{
  "train_examples": 39062,
  "n_mels": 80,
  "hidden_act": "silu"
}
Rows from block 4, named by matrix and row number. Each number is 128 + 24 x the weight over its row's rms, rounded and kept within 0 to 255. All counts start at 0. After the name is the row's rms in percent of the matrix's.
# convs2: project pointwise conv (model.blocks.4.convs.2.weight, 200x960x1), inputs 576-767
convs2.129 097 [180 101  76 102 141 132 144  98 117 104 127 120 129 182  93 119 140 108 149 157  79  84  73 164 138 120 118 124 117 141 114 127 100 102  94 130 121 137 114 129 166 114  92 106 111 114 151 131 142  93 159 144 130 131 128 154 122 151 121 100 152 120 160 103 125  63 172 113 157 133 130 141 127 128 138 125 125 128  98 121 127 154 155 149  74 147 109 150 100 143 118 127 107 173 122 158 115 114 118 123 136 145 119 145 147 100 153 129 138 138  81 109 123 178 173  59 131 153 109  79 110 116 103 148 106 145 127 153 134 115 127 103 108 113 136  82 129 105 139 156  66 153 121 122 149 137 130 153 152 111 158 135  96 133 141 116 113 131 148 111 127 134  80 148 122 135 135 137  99 112 133 137  97  95  94 159 159 154 150 101 116 135 106 133 183 110 156 121 143 112 164 118]
convs2.130 102 [132 127 127 140 135 101 135 117 133 112 110 123 164 125 118 166 111  89 125 122 110 164  99 110 147 140  92 133 139 141 141 150 106 122 125 131 103 147 108 147 112 158 127 112 152 136 116 172 185 144 145 134 122 198 166 149 150 166 170 131 100 119 109 134 144 140 177  94 151 125 120 141 160 105 139 111 134 116 105 159  78 146 151 153 159 132 113 123 165 102 119 110 134 120 139 132 134 158 165 150 134 103 156  98 130 128 118 120 136 145 114 172 124 117  80  96 149 136 119 132 164 101 129 137 130 174 144 129  80 125 118 136  79 126 156 126 133 104 120  55 121 144 122 140 197 134 139 117 153 137 134 107 113 163 139 117 164  99 122 111 158 116 123 123 111 100 115 149 124 124 136 166 141 117 144  65 105  85  93 180  75 104 133 136 121 101 114 116 118 164 132 127]
convs2.131 096 [127 161 104 180 141 135  92 130 162 158  84 147 117  62 129 140 103 151 129 149 126 152 138  92  76  95 103 144 153 144 134 139 159 151 122 115 108 103 159 136 153 136 132 120 136 178 164 147 105 157 148 147 149 152 153 126 103 134 135 106 133 145 107 147 122 102 162 123 122 159  97 150 158 143 110 117 175 127 139 109 145 151 162 121 127 165 125 147 115  58 124 107 120  98 135 134 116 130 118 111 128 108 143 128 130 138 131 145 172 135 122 103 127 126 158 149 123 126 116  94 116 152 121 129 151 150 120 107 134 106 157 130 165 102 110 137 145 144 140 147  90 148 130 124 106 133 119 164 158 136 132 131 131 134 146  80 138  85 150 106 153  87 123 138 102 120 142 115 120 132 126 145 116 170 129  82 134 171 145 132 149 121 138 107 133 108 106 107 173 132 138 122]
convs2.132 099 [135 118 135  79 118 104 134 137 103 152 140 114 110 148 109 104 158 104 102 139 122 142 113  96 109 148 127 131 167 127 125 147 142  92 121 154 123 107  85  72 143 109 105 124 137 123  99 124 118 129 119 131 202 172  89 133 128  76 142 100 130  86 143  95 107 163 127 135 114 137 121 121 117 112 127  81  94 122 141 112  82 163 123 115  87 129 151 126 167 109 160 149 152 126 149 151 108 132  88  86 104 164 105 163 147 115 143 141 145 119 112 128 131  86 143 135 115 127 158 175 146 133 131 135 123 125 112 133 172 135 105 110 155 153 117 106 141 164 124 129 156 143 107 147 105 121 167 143 100  93 106 148  83 121  94 103 118  90 163 140 155 106 104 132 124 123 123 114 101  90 130 144 109 174 108 123 143 131 157  97 101 178 104 129 125 134 105 140 112 139  76 151]
convs2.133 102 [123 160 136 114 137 131 136 142 126 163 144 110  98 182 105 147 118 108 108 137  63 133 140 143 137 129 141 110 116 123  94 141 103 118 136 135 137 130 134 106 162 119 138 141 137 111 148 125  84  83 144 120 122 145 116 141 120 101 134 146 127 137 154 126 119 111  82 133 143 128 154 107  91 163 130 135 148 114 107 128  84  77 119 130 117 167 170 108  83 133 139 109  91  96 150 124 140  71 172 107  70 155 138 128 142 140 141 100 173 137 124 145 173 145 108  94 122 172 153 119 100 124 112 133 123 163 114 103 121 127 143  96 100 123 160 135 150  94 103  85 101 142 150 100 114 128 140 117 142 120 143 113 113 124 166 137 148 115 117 100 144 126 173 130 138 124 124 141 145 174 116 149 110  43  91  85 130 127 186 153 158 110  74 142 139 123 121  60 110 121 139 128]
convs2.134 100 [ 95  98 137 169 102 101 102 142 125  97 142 153 120  44 127 106 107 134  79 113 142 111  88 111 165 126 138 123 117 140 103 111  83 155 160 115 115  97 126 140 168 134 122 154 125 140 139 192 174 126 116 123 179 104 127 124 133 111 132  82 161 154  71 160 147 165 146 154 127 157 159 122 145 130 125 147 143 109 113 135 124 134 102 116 105 140 131 122 141 117 124  96 156 136 117 156 113 139 142 152 169 117 138 131 162 118 115 103 141 125 144 127 159  90 134 125  97 134 163  87 127 123 127 112 112  91 128 131 133 115 113 119  96 136 169 125 123 109 129 118 174 152 162 162 129 133  80 168 115 128 145 114 138 127  92 101  73 115 101 140  82 133 126 136 132 125 132 153 101 122  99 147 129  93 129 120 157 113  89 141 125 138 123 135 102  89 141 125 115 129 124  78]
convs2.135 095 [122 144  98 132 153 112 112 148  93 134 155 106 137 137 123 132 114 114 128  85  82 127 131 148 119 143 113 170 131 151 118 151 152  78 114 111 106 147 100 120 119 143 118 176 141 116 151 189 159 136 141 107 154 131 180 131 145 146 129 131 118 196 125 113 103 114 119 154 101 131 119 111 140 124 118  82 189 173  89 129 125 120  94 100 108 106 144 103 122 121 121  78 107 116 137 158 131 104 116 130 151 158 128 159 132 122 104 104 140  90  90 173 154 139 111 140  82 116 156 161 168 120 161 135 135 140 126 123 161 119 120 105 144 131 139 136  93  93 128 100 150 114 187 171 127  88  69 103 146 118 138 140 133 118 144 137 137 131 108 122 136 139 144 114 154 113 137 100 104 103 114 133 123 125 128 132 129 162 109 114 143 126 136  93 132 126 133 148 107 106 116 127]
convs2.136 096 [ 68 139 167  89 166 160 144 139  93 106 161 154 145 135  89 140 107 160 129 151 165 132  97 159 117 133 152 150 158 159 130 130 134 112 113 103 137 136 175 115 135  96 142 109 110 133 116 126 183 123  93 134 105 163 123 135  62 136 139 134 113 122 136 104 150 121 135  84 126 118 140 103 133 123 151  88 157  60 165 128 114 107 113 118 154 104 107 102 112 122 150 134 117 102 141 118 127 165  86  96 139 137 109 133 102 155 143  73 141  98  98  93 127 136 100 136 132 131 106 106 102 156 117 135 138  99 114 146 106 101 157 101 152 139  56 132 118  96 121 136 162 128 132 134  93 167 121  99 170 126 165  97 133 138 129 173 122 144 155 120 150 149  82 136 118 132 140 157 125 123 101 116 160  92 133  93 138 123 152 108 112 162  76 125 166  52 130 186 100 126 151 129]
convs2.137 093 [119 113  95  86 137 147 118 161 104 149 146  87  97 132 115 105 133 142  98 128 162 132 134 102  97 123 117 153 141 120 135 100 118 125 160 132 121 134  67 145 133 124 137 121 100 119 144  94 131 112 107 119 118  61 135 147 118 125 152 128 160 155 108  61  93 167 122 103 109 134 137 104 174 109 135 169 105 100 101 118 147 137 115 136 160 169 100 126 117  85 114 103 115  97 152 130 109 110 104 217 131 154 149 179 130 150 100 115 127 142 142 117 125 110 144 131 156 119 136 127 122 110 130 115 145 131  94 117 120 101 126 109 125 138 128  98 133 107 121 102 138 145 104 105 124 109 152 116  77 149  92 121 124 123 124 137 129 132  72 131 127 138 112 148  86 122 122 151  69 155 140 146 154 111 147 182 128 132 187 156 155 124 125 189 126 177 122 123 146  95  97 133]
convs2.138 100 [177 123 138 123 113 140 138 107 106 131 137 136 127 177 130 150  77 130 133 142 115 149 157 117  79 131 145 109 121 116 112 105 153 104 173 132  98 122 142 128 110 138 146 166 140 130  95 164 100 151 116  96 141 169 116 147 144 151 137 127 100 175 114  83 146 127 150 139 123 142 143 126 125 112 120 120 129 116 135 120 141 153  96 108  86 177 146 112 108  86  90 137 143 132 150 134 132 117 124  95 118 106 104 131 123  80 126 130 104 143  82 121 147 123 139 142  80 108  95 152 129 134 175 133 139  98 100 163 126 117 137  67  97 108 136 138 129 119  87 112 116 169 159 167 169 153 127 134 116 140 128  63 134 102 137 139 126 124 114 101 121 145 128 121 117 149 143 177 112 111  80 170 151 148 126 151 128 125  91 138 178  80 114 134 126 156 156 141 132 122 127 121]
convs2.139 104 [ 75 158 129 133  93 117  97 159 107 140  96 128 138 160 141  85 142 120 149 124 160 169 118 118 133 118 125 116 126 141 170 141 130 176 171 126 151 158 134 114 153 120 137 109 157 127 161 163 110 145 142 118 140 106 141 116 142 129 123 161 110 122 132 141 105  98 170 142 105 128 101 137 112 122 101 106 142 123 123 159 121  91 154 125 163 123 138 123 136 113 141 112  99  85 196 144 121 122 128  82 156 142  70 184 126 172 134  96 125 140 104 173 114 148 139 113 107 136 100 161 110 152 137 146 117 118 119 116 132 186 132 123 136 135 143 132 131 128 135 157 145 163 149 130 113 141 114 147  99 138 136 129 122 117 123 121 126 141 105 117 128 111 132 111 125 112 134 118 101 143 121 110 163 124 138 112 118 140 161 100 106 122 147 134 160  92 140 116 151 121 144 162]
convs2.140 106 [161 153 141  72 133 124 106 114 120 115 112 109 132 132 132 162 129 158 130 110 123 155  81  85  92  95  96 100 138 148 122 109 134  96 183 102 126 106  75 106 125 102  91 148 112 116 136 121 140 144 148 104 151 134 136  93 122  77 148 116 129 207 171  78 169  64 174 124 116  81 144 125  94 116 103 116 109 118 132 112 163 137 122 130 123 130  78 109  88  79 105  98 173 102 121 116 122 125 154 138 129 122 156 150 126 101 135 142 123  75 139 145 110 115 118 108 137 149 128  94 132 116 151 100 107  93 149 115 135 111 119 134 143 107 100 141 137  77 141 129 119 130 104 103 147 133 119 128 118  97  50 141 140  90 126 120 155 176 108  98  79 116 118 122 154 136  83 131 124 138 104 137 145 161 115 149 135 141 114 144 112 118 127 100 122  89 122 122 137 115 119 186]
convs2.141 099 [134 105 109  94 134 149  79 132 111 136 119 109 133 131 138 112 121 123 143 140 104 115 166 112  97 113 141 127  97 115 148 154 110 195 113 180 120 177 151 113 125 100 135  84 133 134 144 122  87 151 133 105 113 128 155 161 112 142 113 119 101 157 167 162 143 136 134 163 115 142 105 110 110 134 155 131  96 182 138 125 128 132 127 114 152 139  94 128  83 104 149 153 126 109  87 121 135 101  93 151 133 121 106 147 159 146 153 144 114 116 116 101 166  89 126 129  99 151 106 139 114 148 155 109  96 107 130 166 175 124 128  87 123 152 110 126 126 145 172 148 151 140 156 141 165 165  91 122 123 143 138 105 127 138 103 122 146 114 111 137 138 152 161 124 161 126 146 132 105 107 155 152 101  95 121 106 148  99 103 133  71 122 136 139 128 106 111 128 115 158 143  94]
convs2.142 099 [125 134 142 135 158 138 111 147 135 156 164 152 114 132  70 125 143 108 124 143 136 135 132 141 145 148 103 131 120 155 153 163 102  52  97 150 110 123 124 131 100 118 126 158  98 122 120 105 149 161  97 139 141 102 151 169 138  91 153 122 137 103 104 143 132 118 140  95  94 147 152 137 127 141 165 146 130  84 119 141 154 119 153 157  70 130 130  87 147 136  99 100 146 137 130 117 109 101 150 166  79 120 115 107 166 112 159 117 143 100 131 122  96 138 119 147 171 125 138 113 143 153 140 123 154 145 123 127 174 143  93 121 123 151  94  99 161 174 125 113 106  81 131 138 120 131 124 143 118 129 109 112 108 123 141 127 129 163 133 113 136 133 155 108 144 117  96 141 122 127 129 119  95 129 116 136 116 136 123  96 111 159 100 145 134  89 121 160  97 100 123  62]
convs2.143 104 [182 127 136  79 179 140  94 118 118 108 130 122  68 147 135 157 100 182  90 116 138 115 142 132 130 128 132 139 160 110 100 112  81 101 129 103 157 139 120 164 135 136 137 118 123  97 165 137 101 177 157 132  98 147 122 126 137 149 146 103 155 108 107 134 114 119 128 122 121 112 145 164  92 127  93  88 126 128 120 159  94 121 103 121 150 100 121 119 127 167 105 140 133 102 131 152 142 125 112 131 133 141 148 123 129 144 135 100 133 131 126 139 127 117 143 152  93 108 119 149 154 123 108 100 166 122 133 122 112 127  89 114 132 128 130 135 139 128 122 153 136 128 135 133 115 116 103  91 136 133 111 142 104 105 103 126 103 119 130 155 101 154 143 123 102 118 105 126 174 101 155 116 133 113 133 175  86 154 167  91  93 131 120 110 141 108 141 108 159 114  79 120]
convs2.144 098 [ 69 148 114 127 133 123 126 128 106  78 146 121 137 156 129 154 164 141 104 150 139 138 138 114  91 120  99 124 135 132 162 135 106 123 121  89 147  99 182 121 139 158 121 147 141 118 126 142 100 100 111 145 108 129 107 139 143 121 174 130 128 109 162 160 154 140  70 142 107 177 135 131  96 115 120 158 128 126 104 114  87 131 173 157 141  81 164 143 157 120 156 118  95  96 131 132 111 131  78 165 124 123 128  99 144  73 118 111 149 162 125 159  82 132 171 129 114 103  81 138 158 154  92 116 122 141 120 127  94 143 149 126 141 143 191  97 104 169 101 131 124 137  79 144 147 117 168  95  84 101 133 123 156 122 130  91 102 118  90 136 168 102 155 126 119 129 143 111 155 134 129 125 157 122  85  99 150 148 135 135 113  96 166 109 131 136 107 128 123 121 139 126]
convs2.145 109 [147  99  76 111 151 120 137 115 157 111  70 124 139 176 123 156  93  91 133 145 111 148 135 128 168 158 173 149 135  87 134 139  60 137 115 164 159 145 104 122 152 129 140 142 113 126 134 159 123 130 109 134 131 142 109 160 162  75 105 121 154  82 170 110 130 101 115 132  80 110 108 150 140 174 123 139  90 149 162 116 157 177 129 150 142 107 189 126  65 155 150 110 112 104 121 132 141 134 133 177  94  99 159 148  99 132 130 112 121 143 123 175  96 125 117 135 130  89 148 144 156 114 151 139 127 124 144 126 117 180 166 109 129 103 144 128 130 125 156 123 101 122 116 130  89 136 120 141 111 142 103 139  98 119  99 152 147 153 141 162 149 156 152 114 162 113 117 123 101 147 105 138 136 135 195 128  88 112 128 105 135 120 105  92 124 163 105  88  82 122 144 133]
convs2.146 096 [117 121 149 120 142 125 149 119 116 126 160 148 125 119 168 120 125 144 128 113  91 111 167 114 143 110  84 130 144 130 100 141 144 156 135 128 112 120 149 124 120 148 123 112 122 136  65 172 132 121 156  98  97 117 149 105 103 131 110 107 142 128 116  86 131 141 147 113 106 130 117 142 151 128 150 137 129 189  99 122 130 141 124 112 142 108 147 114 151 178 134 112 123 113 106 130 133 138 101 138  98 110 115 133 141 136 133 112 133 178 141  88 140 138 123 115 122 132  86 102 118 165 138 143 168 107 111 155 103 136 152 129 117 120 108 138 126 123  85 157 123 134 128 161 163 142 121 111 147 133 153 162 141 129 157  94 129  86 135  93 177  96  98 124  82 112 101 153 135 132 129 139  92 121 124 117 125 138 112 127 147 121 127 128 146  88 151  96 117 159  74 155]
convs2.147 107 [107 116  99 140 112 146 176 158 162 154 171 105 145 129 103 121 117  61 148 101 128 142 173 143 145 104 109 126 141 156 153 146 166 163 145  86 119 150 101  78 111 158 152 138 131 134 149 129 157 106 114 138 140 140 155 127  79 127 158 133 142  66 182 116  89  98 129 120 100 104 137  95 139 129 128 134 143 110  96 116 149 114 159 146 158 125 154 107 105 136 159 140 151 148 103 158 112 131 144 140 109 166 111 136 165 138 136 134 127 120  78 132 134 113 134 178 111  52  93  97 101 171 185 123 168  70 150 151 133 119 142  62 113 122 122 125 119 153 177 118 119 131 126 165 139 115 159 134 157 122 153 125 151 144 126 130  98 159 142 150  90 112 120 138 110 129 121 129 121 136 151 111 130 121 140 134 117 159 128  91 156 122 113 108 139  82 142 128 132 139 104 127]
convs2.148 106 [169 114 114 107 128  96 139 134 125 122 114 140 143 110 126 153 154  96 177 140  98 160 115  90 118 120 158 110 132 114 125 115 114  96 167  94 124 129 130 145 125 114 121  74 129 110  80 105 136 136 155 119 120 144 135 129 121  94 132 119 161 109 163 135 113 149 124 162 150 127 130 183 133 109 141 134 136 159 137 120 104 102 156 141 118 148 143 133 135 135 100 160 117 120 126 131 132 129 133 113  81 129 140 124  93 109 129 124 175 124  93 147 120 128 131 126 111 132 120 142 154 117 131  92 111 137 117 118 115 138 102  97 116 109 150 142 130 140 101  98 112 132 123 122 140 120 149  97 139 129 180 133  93 117 136 157 125 118 105 124 156 111 119 147 104 106 178 122 112 131 146 103  97 153 141 128 118 121 140 110 140 163 131 143 167 144 116  96  94 112 148 145]
convs2.149 096 [120 117 143 125  84 148 114 124 140 115 114 103 173 116 163  85 160 105  92 118 137 119 102 129 139  85 128 182  96 146 120 150 127 131 152 162 156 142 135 120 160 141 140 132 117 126 136 151 134 106 115  81 109 114 110 122 136  97 153 130 121 166  94 125 114 131 117 138 144 158 113  86 150 152 169 122 121 109 102 151 126 133  84 104 126 143 147 137  89 161 130 102 116 114  85  93  80 119 162 160 165 157 142 151 108 129 113 123 127 133 100 140 132 160 146 121 153 120 142  86 117 136 150 160 126 164 122 161 135 114 131 121 125 138 105 128 112 105 103 105  98 135  93 156 199 124 100  79 177  98 147 121 150 122 133 115 124 139 141 154 152 104 116 120 144 108 145 112 142 143 110 164 177  92  96 126 133 115 141 160 157 101 140 133 122 127 119 105 117 108 110 138]
convs2.150 101 [125 123 147 138 104 115  84 130 141 110 146  86 129  77 151 118 145 129 128 137 119 115 196  92 100 139 139 142 109 167 175 107 124 127 109 139  87  94 130  94 108 122 107 104 106 122 129 135 139  78 143 121 161  67 135 124 129 164 154 145 137 164 174 147 137 110 141 109 148 139 162 134 120 116 132 149 102 124 114 110  96  97 135 150 117  96 118 112  80 153 126 139  91 148 123  98 123 110 148 114 120 111 105 139 100 151 147 103 137 120 104  95 140 103 170 136 120 127  71 140 134 101 125 123 122  90 163 127 108 119 108 148 115 100 131 107 132 135 128  68 142 105 104 101 147  70 151 146 129 186 146 115 139 143 109 123 165 125 129 141  95 124 122 145  92 107 128 172 123 147  77 139  91 115 126 145  91 117 173 122 115 193 136 140 141 102 128  89 116 125 133 147]
convs2.151 102 [138 151  92  87 149 133 101 160 127  82 106  88 140  93  81 114 137  91 119 110 128  96 147 139 110 188 154 121 166 113 119 163 134 131 141 121 152  97 117 128 106 140 151 141 177 111 163 115 120 151  93 149 118 163 146 121  93 139 138 125 157 133 139 139 111 114  96 126 139 158 129 145 104 128 133 101 126 123 103 152 137 103 153 140 110 167  73  98 113 157 114 140 126 154 121 101 119 103 122 114  86 153 114 114 126 151 138 104 126 143 128 128 176 139 143  96 158 110 148 188 102 113 115 139 104 131 182 144 132 151  92 152 176 139 127  92 116 157  87 138 143 150 110 141 118 103 105 142  92 143 114 137 143  83  91 115 108 103 123 100 130  99  93 118 136 163 134 111 138 145 139 135 106 124 114 131 121 109 103 125 141 130 120 122 133 165 127  99  82 160  96 113]
convs2.152 106 [159 134 107 141 137 127 133 147  90 137 129 153 131 129 137 158 132 111 111 117 138 136 100 147 131 129 124 121 119 170  86  90 130 136 118 143 111 116 121 106 127 151 131 129 112  90 148 105 142 179 141 148 110 108  72 155 132 152 145 137 100 111 134 144 132 143 173 144 119 116 123 140  78  87 124 142 188 119  87 137 120 153 143 118  96 140 106 140 114 183 137 126  94 125 118 128 168 116 124 160 132  95 133 179 119 136  97 103 109 160 141 152 127 124  95 117 122 133 130 165 117 123 142 110 118 143 153 153 159 137  88 111 110 143  87 137 147 119 186 111 134 135 114  99  71 134  96  99 125 128 174 132 126 113  58  98 111 136 121 171 146 109 106 127 100 100  83 160 188 154 150 112 153 157 100 160 120 118  96 111 119 142  86 182 131 127  86 142 107 120 135 173]
convs2.153 103 [ 74 138 138  93 103 113 138 115 108  86 160 141 117 131 103 131 117 119 102 126  98 149 124 149 123 152 147 147  91 113 137 137 137 148 164 130 121 137 111 129 103 138 137 143 169 140 101 143 150 136 113  70 117 105 204  84 144 119 107 141 128 119 156 130 132  80  64 136 141 163 111 131 143 114 108 110 108 156 164 170 118 106 142 141 168 155 120 181 144 149 113 126 120 136 111 131 135 138 112 108 162 150  95 141 122 123 124 113 141 103 139 164 147 149 185 136 112 124 130  98  92 142 136 121 119 179 147  82 126 125 116 138 148  99 130 148 144 100 122 111 140 145 124 154 109 130 154 118 148 115 191 160 167 112 116 105 140 141 191 152 121 122 104 104 126 160 135 161  87 107 167  97 166 156  79 101 140 131 106 125 111 145 108 104 147 129 105 118 104 125 128 152]
convs2.154 102 [125 121 107 138 136 132 118 108 133 118 143 106 124 155 122 145 148 117 142 147 121 168 154 135 118 161 136 139 143 130 130 118 140 124 107  78 125 171 168 177 151 128 113 123  87 113 134 132 151 103  70 101 177 114 140 147 117 142 118 108 126 123 168 128 115 134 111 126 109 140 114  78  74 107 136 208 125 107 144  90  88  89 110 117 122 151 160  99 124 103 122 145 137 125 159 142 173 161  98 112 180 118 154 134 131 113 140 119 105 133 107 172 146 126 133 113 134 147  98 112 130 139 137 137 114 123 130 119 134  93 145 136 145 138 122 131 141 114 109 108 140 156 104 142 149  87 131 154 161 140 157  95 123 116 130 124 150 130 164 160 131 102 150 100  88 118 143 141 152 155  60 136 172 124 116 132 129 107 110 142 137 150 134 105 192 118 111 152 154 136 159  87]
convs2.155 096 [ 53 125 169 135 129 152 132 124  99 135 174 120 114 147  92 136 149 144 163 141  99 108 114 124 115 109 131 150 100 134 111 103  95 111 135  68 150 148 159 152 112 118 122 145 122 131 114 137 110 135 103 153 127 108 108 126 117 153 152 147 137 135 130 133 113 198 136 187 124 156 117 138 107  95 146 116 107 142 132 121 157 134  96 170  68 138 139  80 112 165 139 128 104 128 148 149 140 128 116 115  82 111 134 143 123 140 132 104 135 173 102 147 125 137 163 119 116 161 137 116 153 111 103 140 129 142 132 128 130 134  93 112 115 142 159 156 144 158 107 136 113 146 114 147 115 142 172 147 137  99 195 132 108 116 153 123 103 143 113  99 128  93  98 127 139 145  97 153 126 141 129 119 123  96 127  72 163  98 153 128 114 171 147 105 132  68 125 140  94 155 142 171]
convs2.156 101 [152 100 146 141 123 126 123 110 109 107 133 195 140 136 149 104 143  61 130 113 159 119 104 130 129 116 129 163 140 150 116 147 120 129 180 141 105  65 120 129 109 135 127 122 100 150 118 116 129 129 105 153  87 110 151 137 116 187 140 139 130  90 125 153 127 127 144 164 119 140  99 108 126 135 121 163 102 122 133 152 139 117 136 114 124 122 141 110 172  94 116 139  97 158  76  96 118 133 121 108 125 149 127 122  82 143 138 139 104 132 101  79 148 124 111 192 141 130 125 124 116 173 118  82  87 120 176 142 149  95 143 134  98  99 118 140 106  82 182 128 105 137 205 113 115 129  89 126 127 135 106  88 141 123 139 133 159 116 143 124 157 121 107 157 125 132 121 115 124  80 118 116 117 113 136 124 168 113 117 107 151 108 124 110  94 139 138 143 101 115 160 142]
convs2.157 095 [153 143 157 113 107 168 123 136 138 117 128 110 124  94  83 150 142 139 144 150 107 134 121 150 133  87 119 122 122 124 119 154  87 123 165 146 116 156 106 139 121 105 134 132 129  85 122 104 124 133 117 135 127 144 144 117  94  95 125  86 155  84 163  90 135  91 142 122 150 128 127 121 179 127 141 145 102 132  67 157 142 126 125 110 141 147 173 118 141 150 158  86 131 119 115 144 126 115  94  82 156 167  94 160  92  81 119 119  97  99 115 123  93  87 170 110 132 104  79 125 157 102 139 119 130 129 138 102 105 165 120 128 121  87 190 134 136 123 133 108 201 117 141 131 179 137 181 127 123 137 127 143 105 106 161 151 100  93 139 139 116 102  85 137 122  86 140 128  93 158 129 103 144 149 157 125 146 153 147 108  56 139 125 149 188 147 111 140  98 123 133 129]
convs2.158 099 [ 83  94 119 136 149 131 190 111 168 130 150  97  99 113 138 106  66 104 142 144 119 104 121 139 110 170 134 103 102 145  93 104 142 154 122 164 143 149 126 132 169 182 128 130 139 180 102 120 156  80  94 125 119 189  96 118 129 186  77 153 135 143 142 137 140 104 137  97 142 115 118 145 129 135 124 108 160 124 122  95 150 124 132 134 150  93 101 125 157 164 144 135 115  97 171 135 142 176 155 112 102 166 113 141 144 159 121 138 145 136 119 147  95 170 120 144 141 153 133 135 103 130 126 164 116 107 105 155 143 179 107 117 156 150 160 169 137 126 102 127 159 146 130 162 159 131 163 106  90 100 192  81 161 143 108 135 121 152 119 104 151  93 139 167 119 101 136 141 109 167 117 107  96 173 133 143 107 110 146 147 129 128 148 172 115 153 124 121 154 122 117  48]
convs2.159 098 [181 125 131 163 126 147 142 121 135 138 146 110 117 122  87 122 173 143 118 133  94 116 129 148 127 127 104 127 120 147 104 142  70 114 151 120 129 115  94 155 171 122 122 183 150 142 143 123 122 157 145 137 136 137 165 122 128  80 110 105 105 101 132  84 128 176 154 159 155 128 118 181 132  93 133 140 131 109 129 145  94 129  92 101 130 126 153 158  86 116 133 105  89 116 151 120 103  96 168 134 166 160  99  98  87 124 106 126 131 100 110 141 145 117 113 151 139 135 110 161 134 111 137 166 114 151 159 133 182  59 159 152 169 141 117 154 130 146 117 161 105 131 109 160 169  80 121 147  69 102 128 114 100  99 113 123 132 143 156 135 165  88 133 156 107 140 108 129 138  93 133 145  81 171 103 172 122 128 122 122 211 124 100 131  95 141 129 152 114 158 133  99]
convs2.160 102 [116 156 141 117 119 127 120 107 152 119 141 111 118 148 119 125 136 142 131 106 147 118 130  97 102 179 111 148 133 153 114 141 158 109 138 112  97 134  76 104 114 123 154 115  96 133 148 126  87  94  96 133 163 116  71  72 116 152 136 176 137 166 196 125 100 155 131 115 124 109 141 117 117 129 113 127 136 120 157 131 132 123 142 104 113 167 131 137  89 139 109 141 205 152  94 127 100 127 144 110 119 137 105  92 104 124 138 154  99 101 137 144 161 109  83 133 103 152 158  93 166  99 180 142 135 161 188 118  95 122 161 133 146 104  93 105 107 213 150 147  99 134 167 128 125 119 159 115 130 106 100 116 112 123 163  90 139 141 156 139 173  68 127 137 114 105 152  85 121 151 114 130 142 103 131  93  94 145 119 130 102 175 115 144 137 102  96 140 146 128 206  83]
convs2.161 104 [172 120 149 144 137 121 114 102 155 116 152  96 157 110  96  77 113 153 106 122 158 149 150 114 136 158 146 127 110 127 127 125 156 154 120  64 134 149 160 108  99 110 111 111  95 150 143  98 109 119 153  97 109 122 137 116 117 150 115 118 156 148 103 132 110 161 104 128 119  99 102 130 129 118 123 136 150 115 123 160 118 117 145 152 181 144 137 118  81 149 154 116 140 113 103 164  79 143 171 165  98 121 127 119 119 115 160 128 112  78 158 149  95 119 128 139  94 153 164 142 153 165 141 140 151 166 148 126 111 120 104 127 122 145 162  63  76 147  98  89  99 120 126 105  96 146 151  84 127  82 144  98 110 159 108 133 123 115 128 142 127 107 135 131 114 111 109  90 118 114 145 102 147 139 105 130 121 136 131 181 116 114 134 123 115 168 136 133 123 155 127 139]
convs2.162 102 [100 147 137 139 136 125 150 161 147 146 143 116 151  96 138 129 118 119 129 133 136 128 109  97 160 133 135 153 138 138 141 104 137 159 120 106 112 121 148 103 145 171 143 129 120 161 101 162  90 110 121 100 142 128 118 140 144  89 111 118 131 163 157 169 107 171 152 103 152 167 110 106 132  96 139 163 124 133 131 137 120 131  81 126 108 140 103 144  97 122 190 133 164 150 136 128 136 134 135 131 105 141 109 150  71 137  96  89 141 144 109 116 166 172 143 159  95 130 139 143 123 156 121 136  89 114 126 149 158 139 117 139 114 101 104 126 149  88 116 134 147 108 125 144 128 100 175 128 173 134 115 101 166 149 146 110 128 169 102 143 181 155  88 125 120 110 166 106 136 144 138 119 113  81 138 131 143 121 165 153 128  84 129 133 120 132 155 159 175 111 147 107]
convs2.163 106 [169 118 105  77 142 147 166 130  94 147 108 142 153  98 158  96 145 154 161 124 118 131 140 116 102 163 111 150 127 128 121  90 117 178 150  92 119 183 148 144  96 129 117 113 123 164 121 132 148 160 125 136  85 189 145 116 183 123 121 105  84 208 137 158  99 169 147 140  82 158 150 124 159 171 113 117 141  99 102 144  92 169 129 127 100 152 136 109 118 143 107 143 121 123 134 127 112 127 149 120 118 120 134 153  97 118 129 145 138 148 139 148 106 170  87 122 130 157 133 106 100 126 103 127 134  98 111 163 108 111 136  88  98 142 104 122 151 131 120 149 143 136 160 121 154 115  91 146 102 135 126 133 166 138  84 119 131 105 148 131 123 142 122 153 159 154 120 129 127 114 149  97 152 126 163  92 149 121 138 115 128 136 128 132 124 102 129 142 132 113 126 189]
convs2.164 107 [178 156  95 136 122 116 123 133 149 116 133  92 128  95 150 113 140 132  99  79  71 147 119 100 150 163  94 185 146 113 166 109 139 156 126 139 123 103 123 133 108 144 142 170 112 140 153 112 117 118 157 119 105 131 102 130 135 170 128 160 132 100 147 118 129 118 143 161 141 116 103 103 109 141 154 110 162 168 138  96 129 114 148 115 148 169 162 139  89 127 147 175 208 140 144 175 122 146 134 110  93 133 109  74 129 167 143 146 101 126  87 122 162 109 146 116 118 158 109 131 138 100  93 147 126 100 153 122 146 147 117 123 139 121 105 171 125 116 111 138  95 144 107 163 143 110 141 117 108 130  95 160 137 136 170 131 133 127 110 150 117 127 122 136 130 110 147 109  97 107 134 123  83 118 150 100 143 127 107 117 135 125 146 105 140 129 134 124 106 126 160  98]
convs2.165 091 [119 144 149  97 136 171 143 137 141 158 172 118 184 156 104 177 126  89 112 148  96 140 117 117 160 154 114 156 114 149 113 117 150 153  94 149 102 121 150 152 154 142 123 124 125 101 139 111 120 114  96 131  89 126 119 115 149 181 136  94 162  98 139 141 113 122 145 144 126  85 123 150 135 135 165 108 104 165 122 191 142  99 115 142  92 172 112 127 136 119 129 140 146 102 138 179 140 122 121 146 110 136 127 140 174 126 130 159 106 126 138 119 138 106 117 120 107 140 141  85 134 125 126 171 158  98 146 149 108 107 117 140 145  97 125 134 106 146 158 108 173 126 139  98 119 158 129 106 150 139  98 131 111 108  90 166 161 153 115 128 104 131 112 130 125 142 109  91  94 131 177 132 130 121 128 133 136  95 173 179 144 144 101 165  90 105 139  90 117 147 103 139]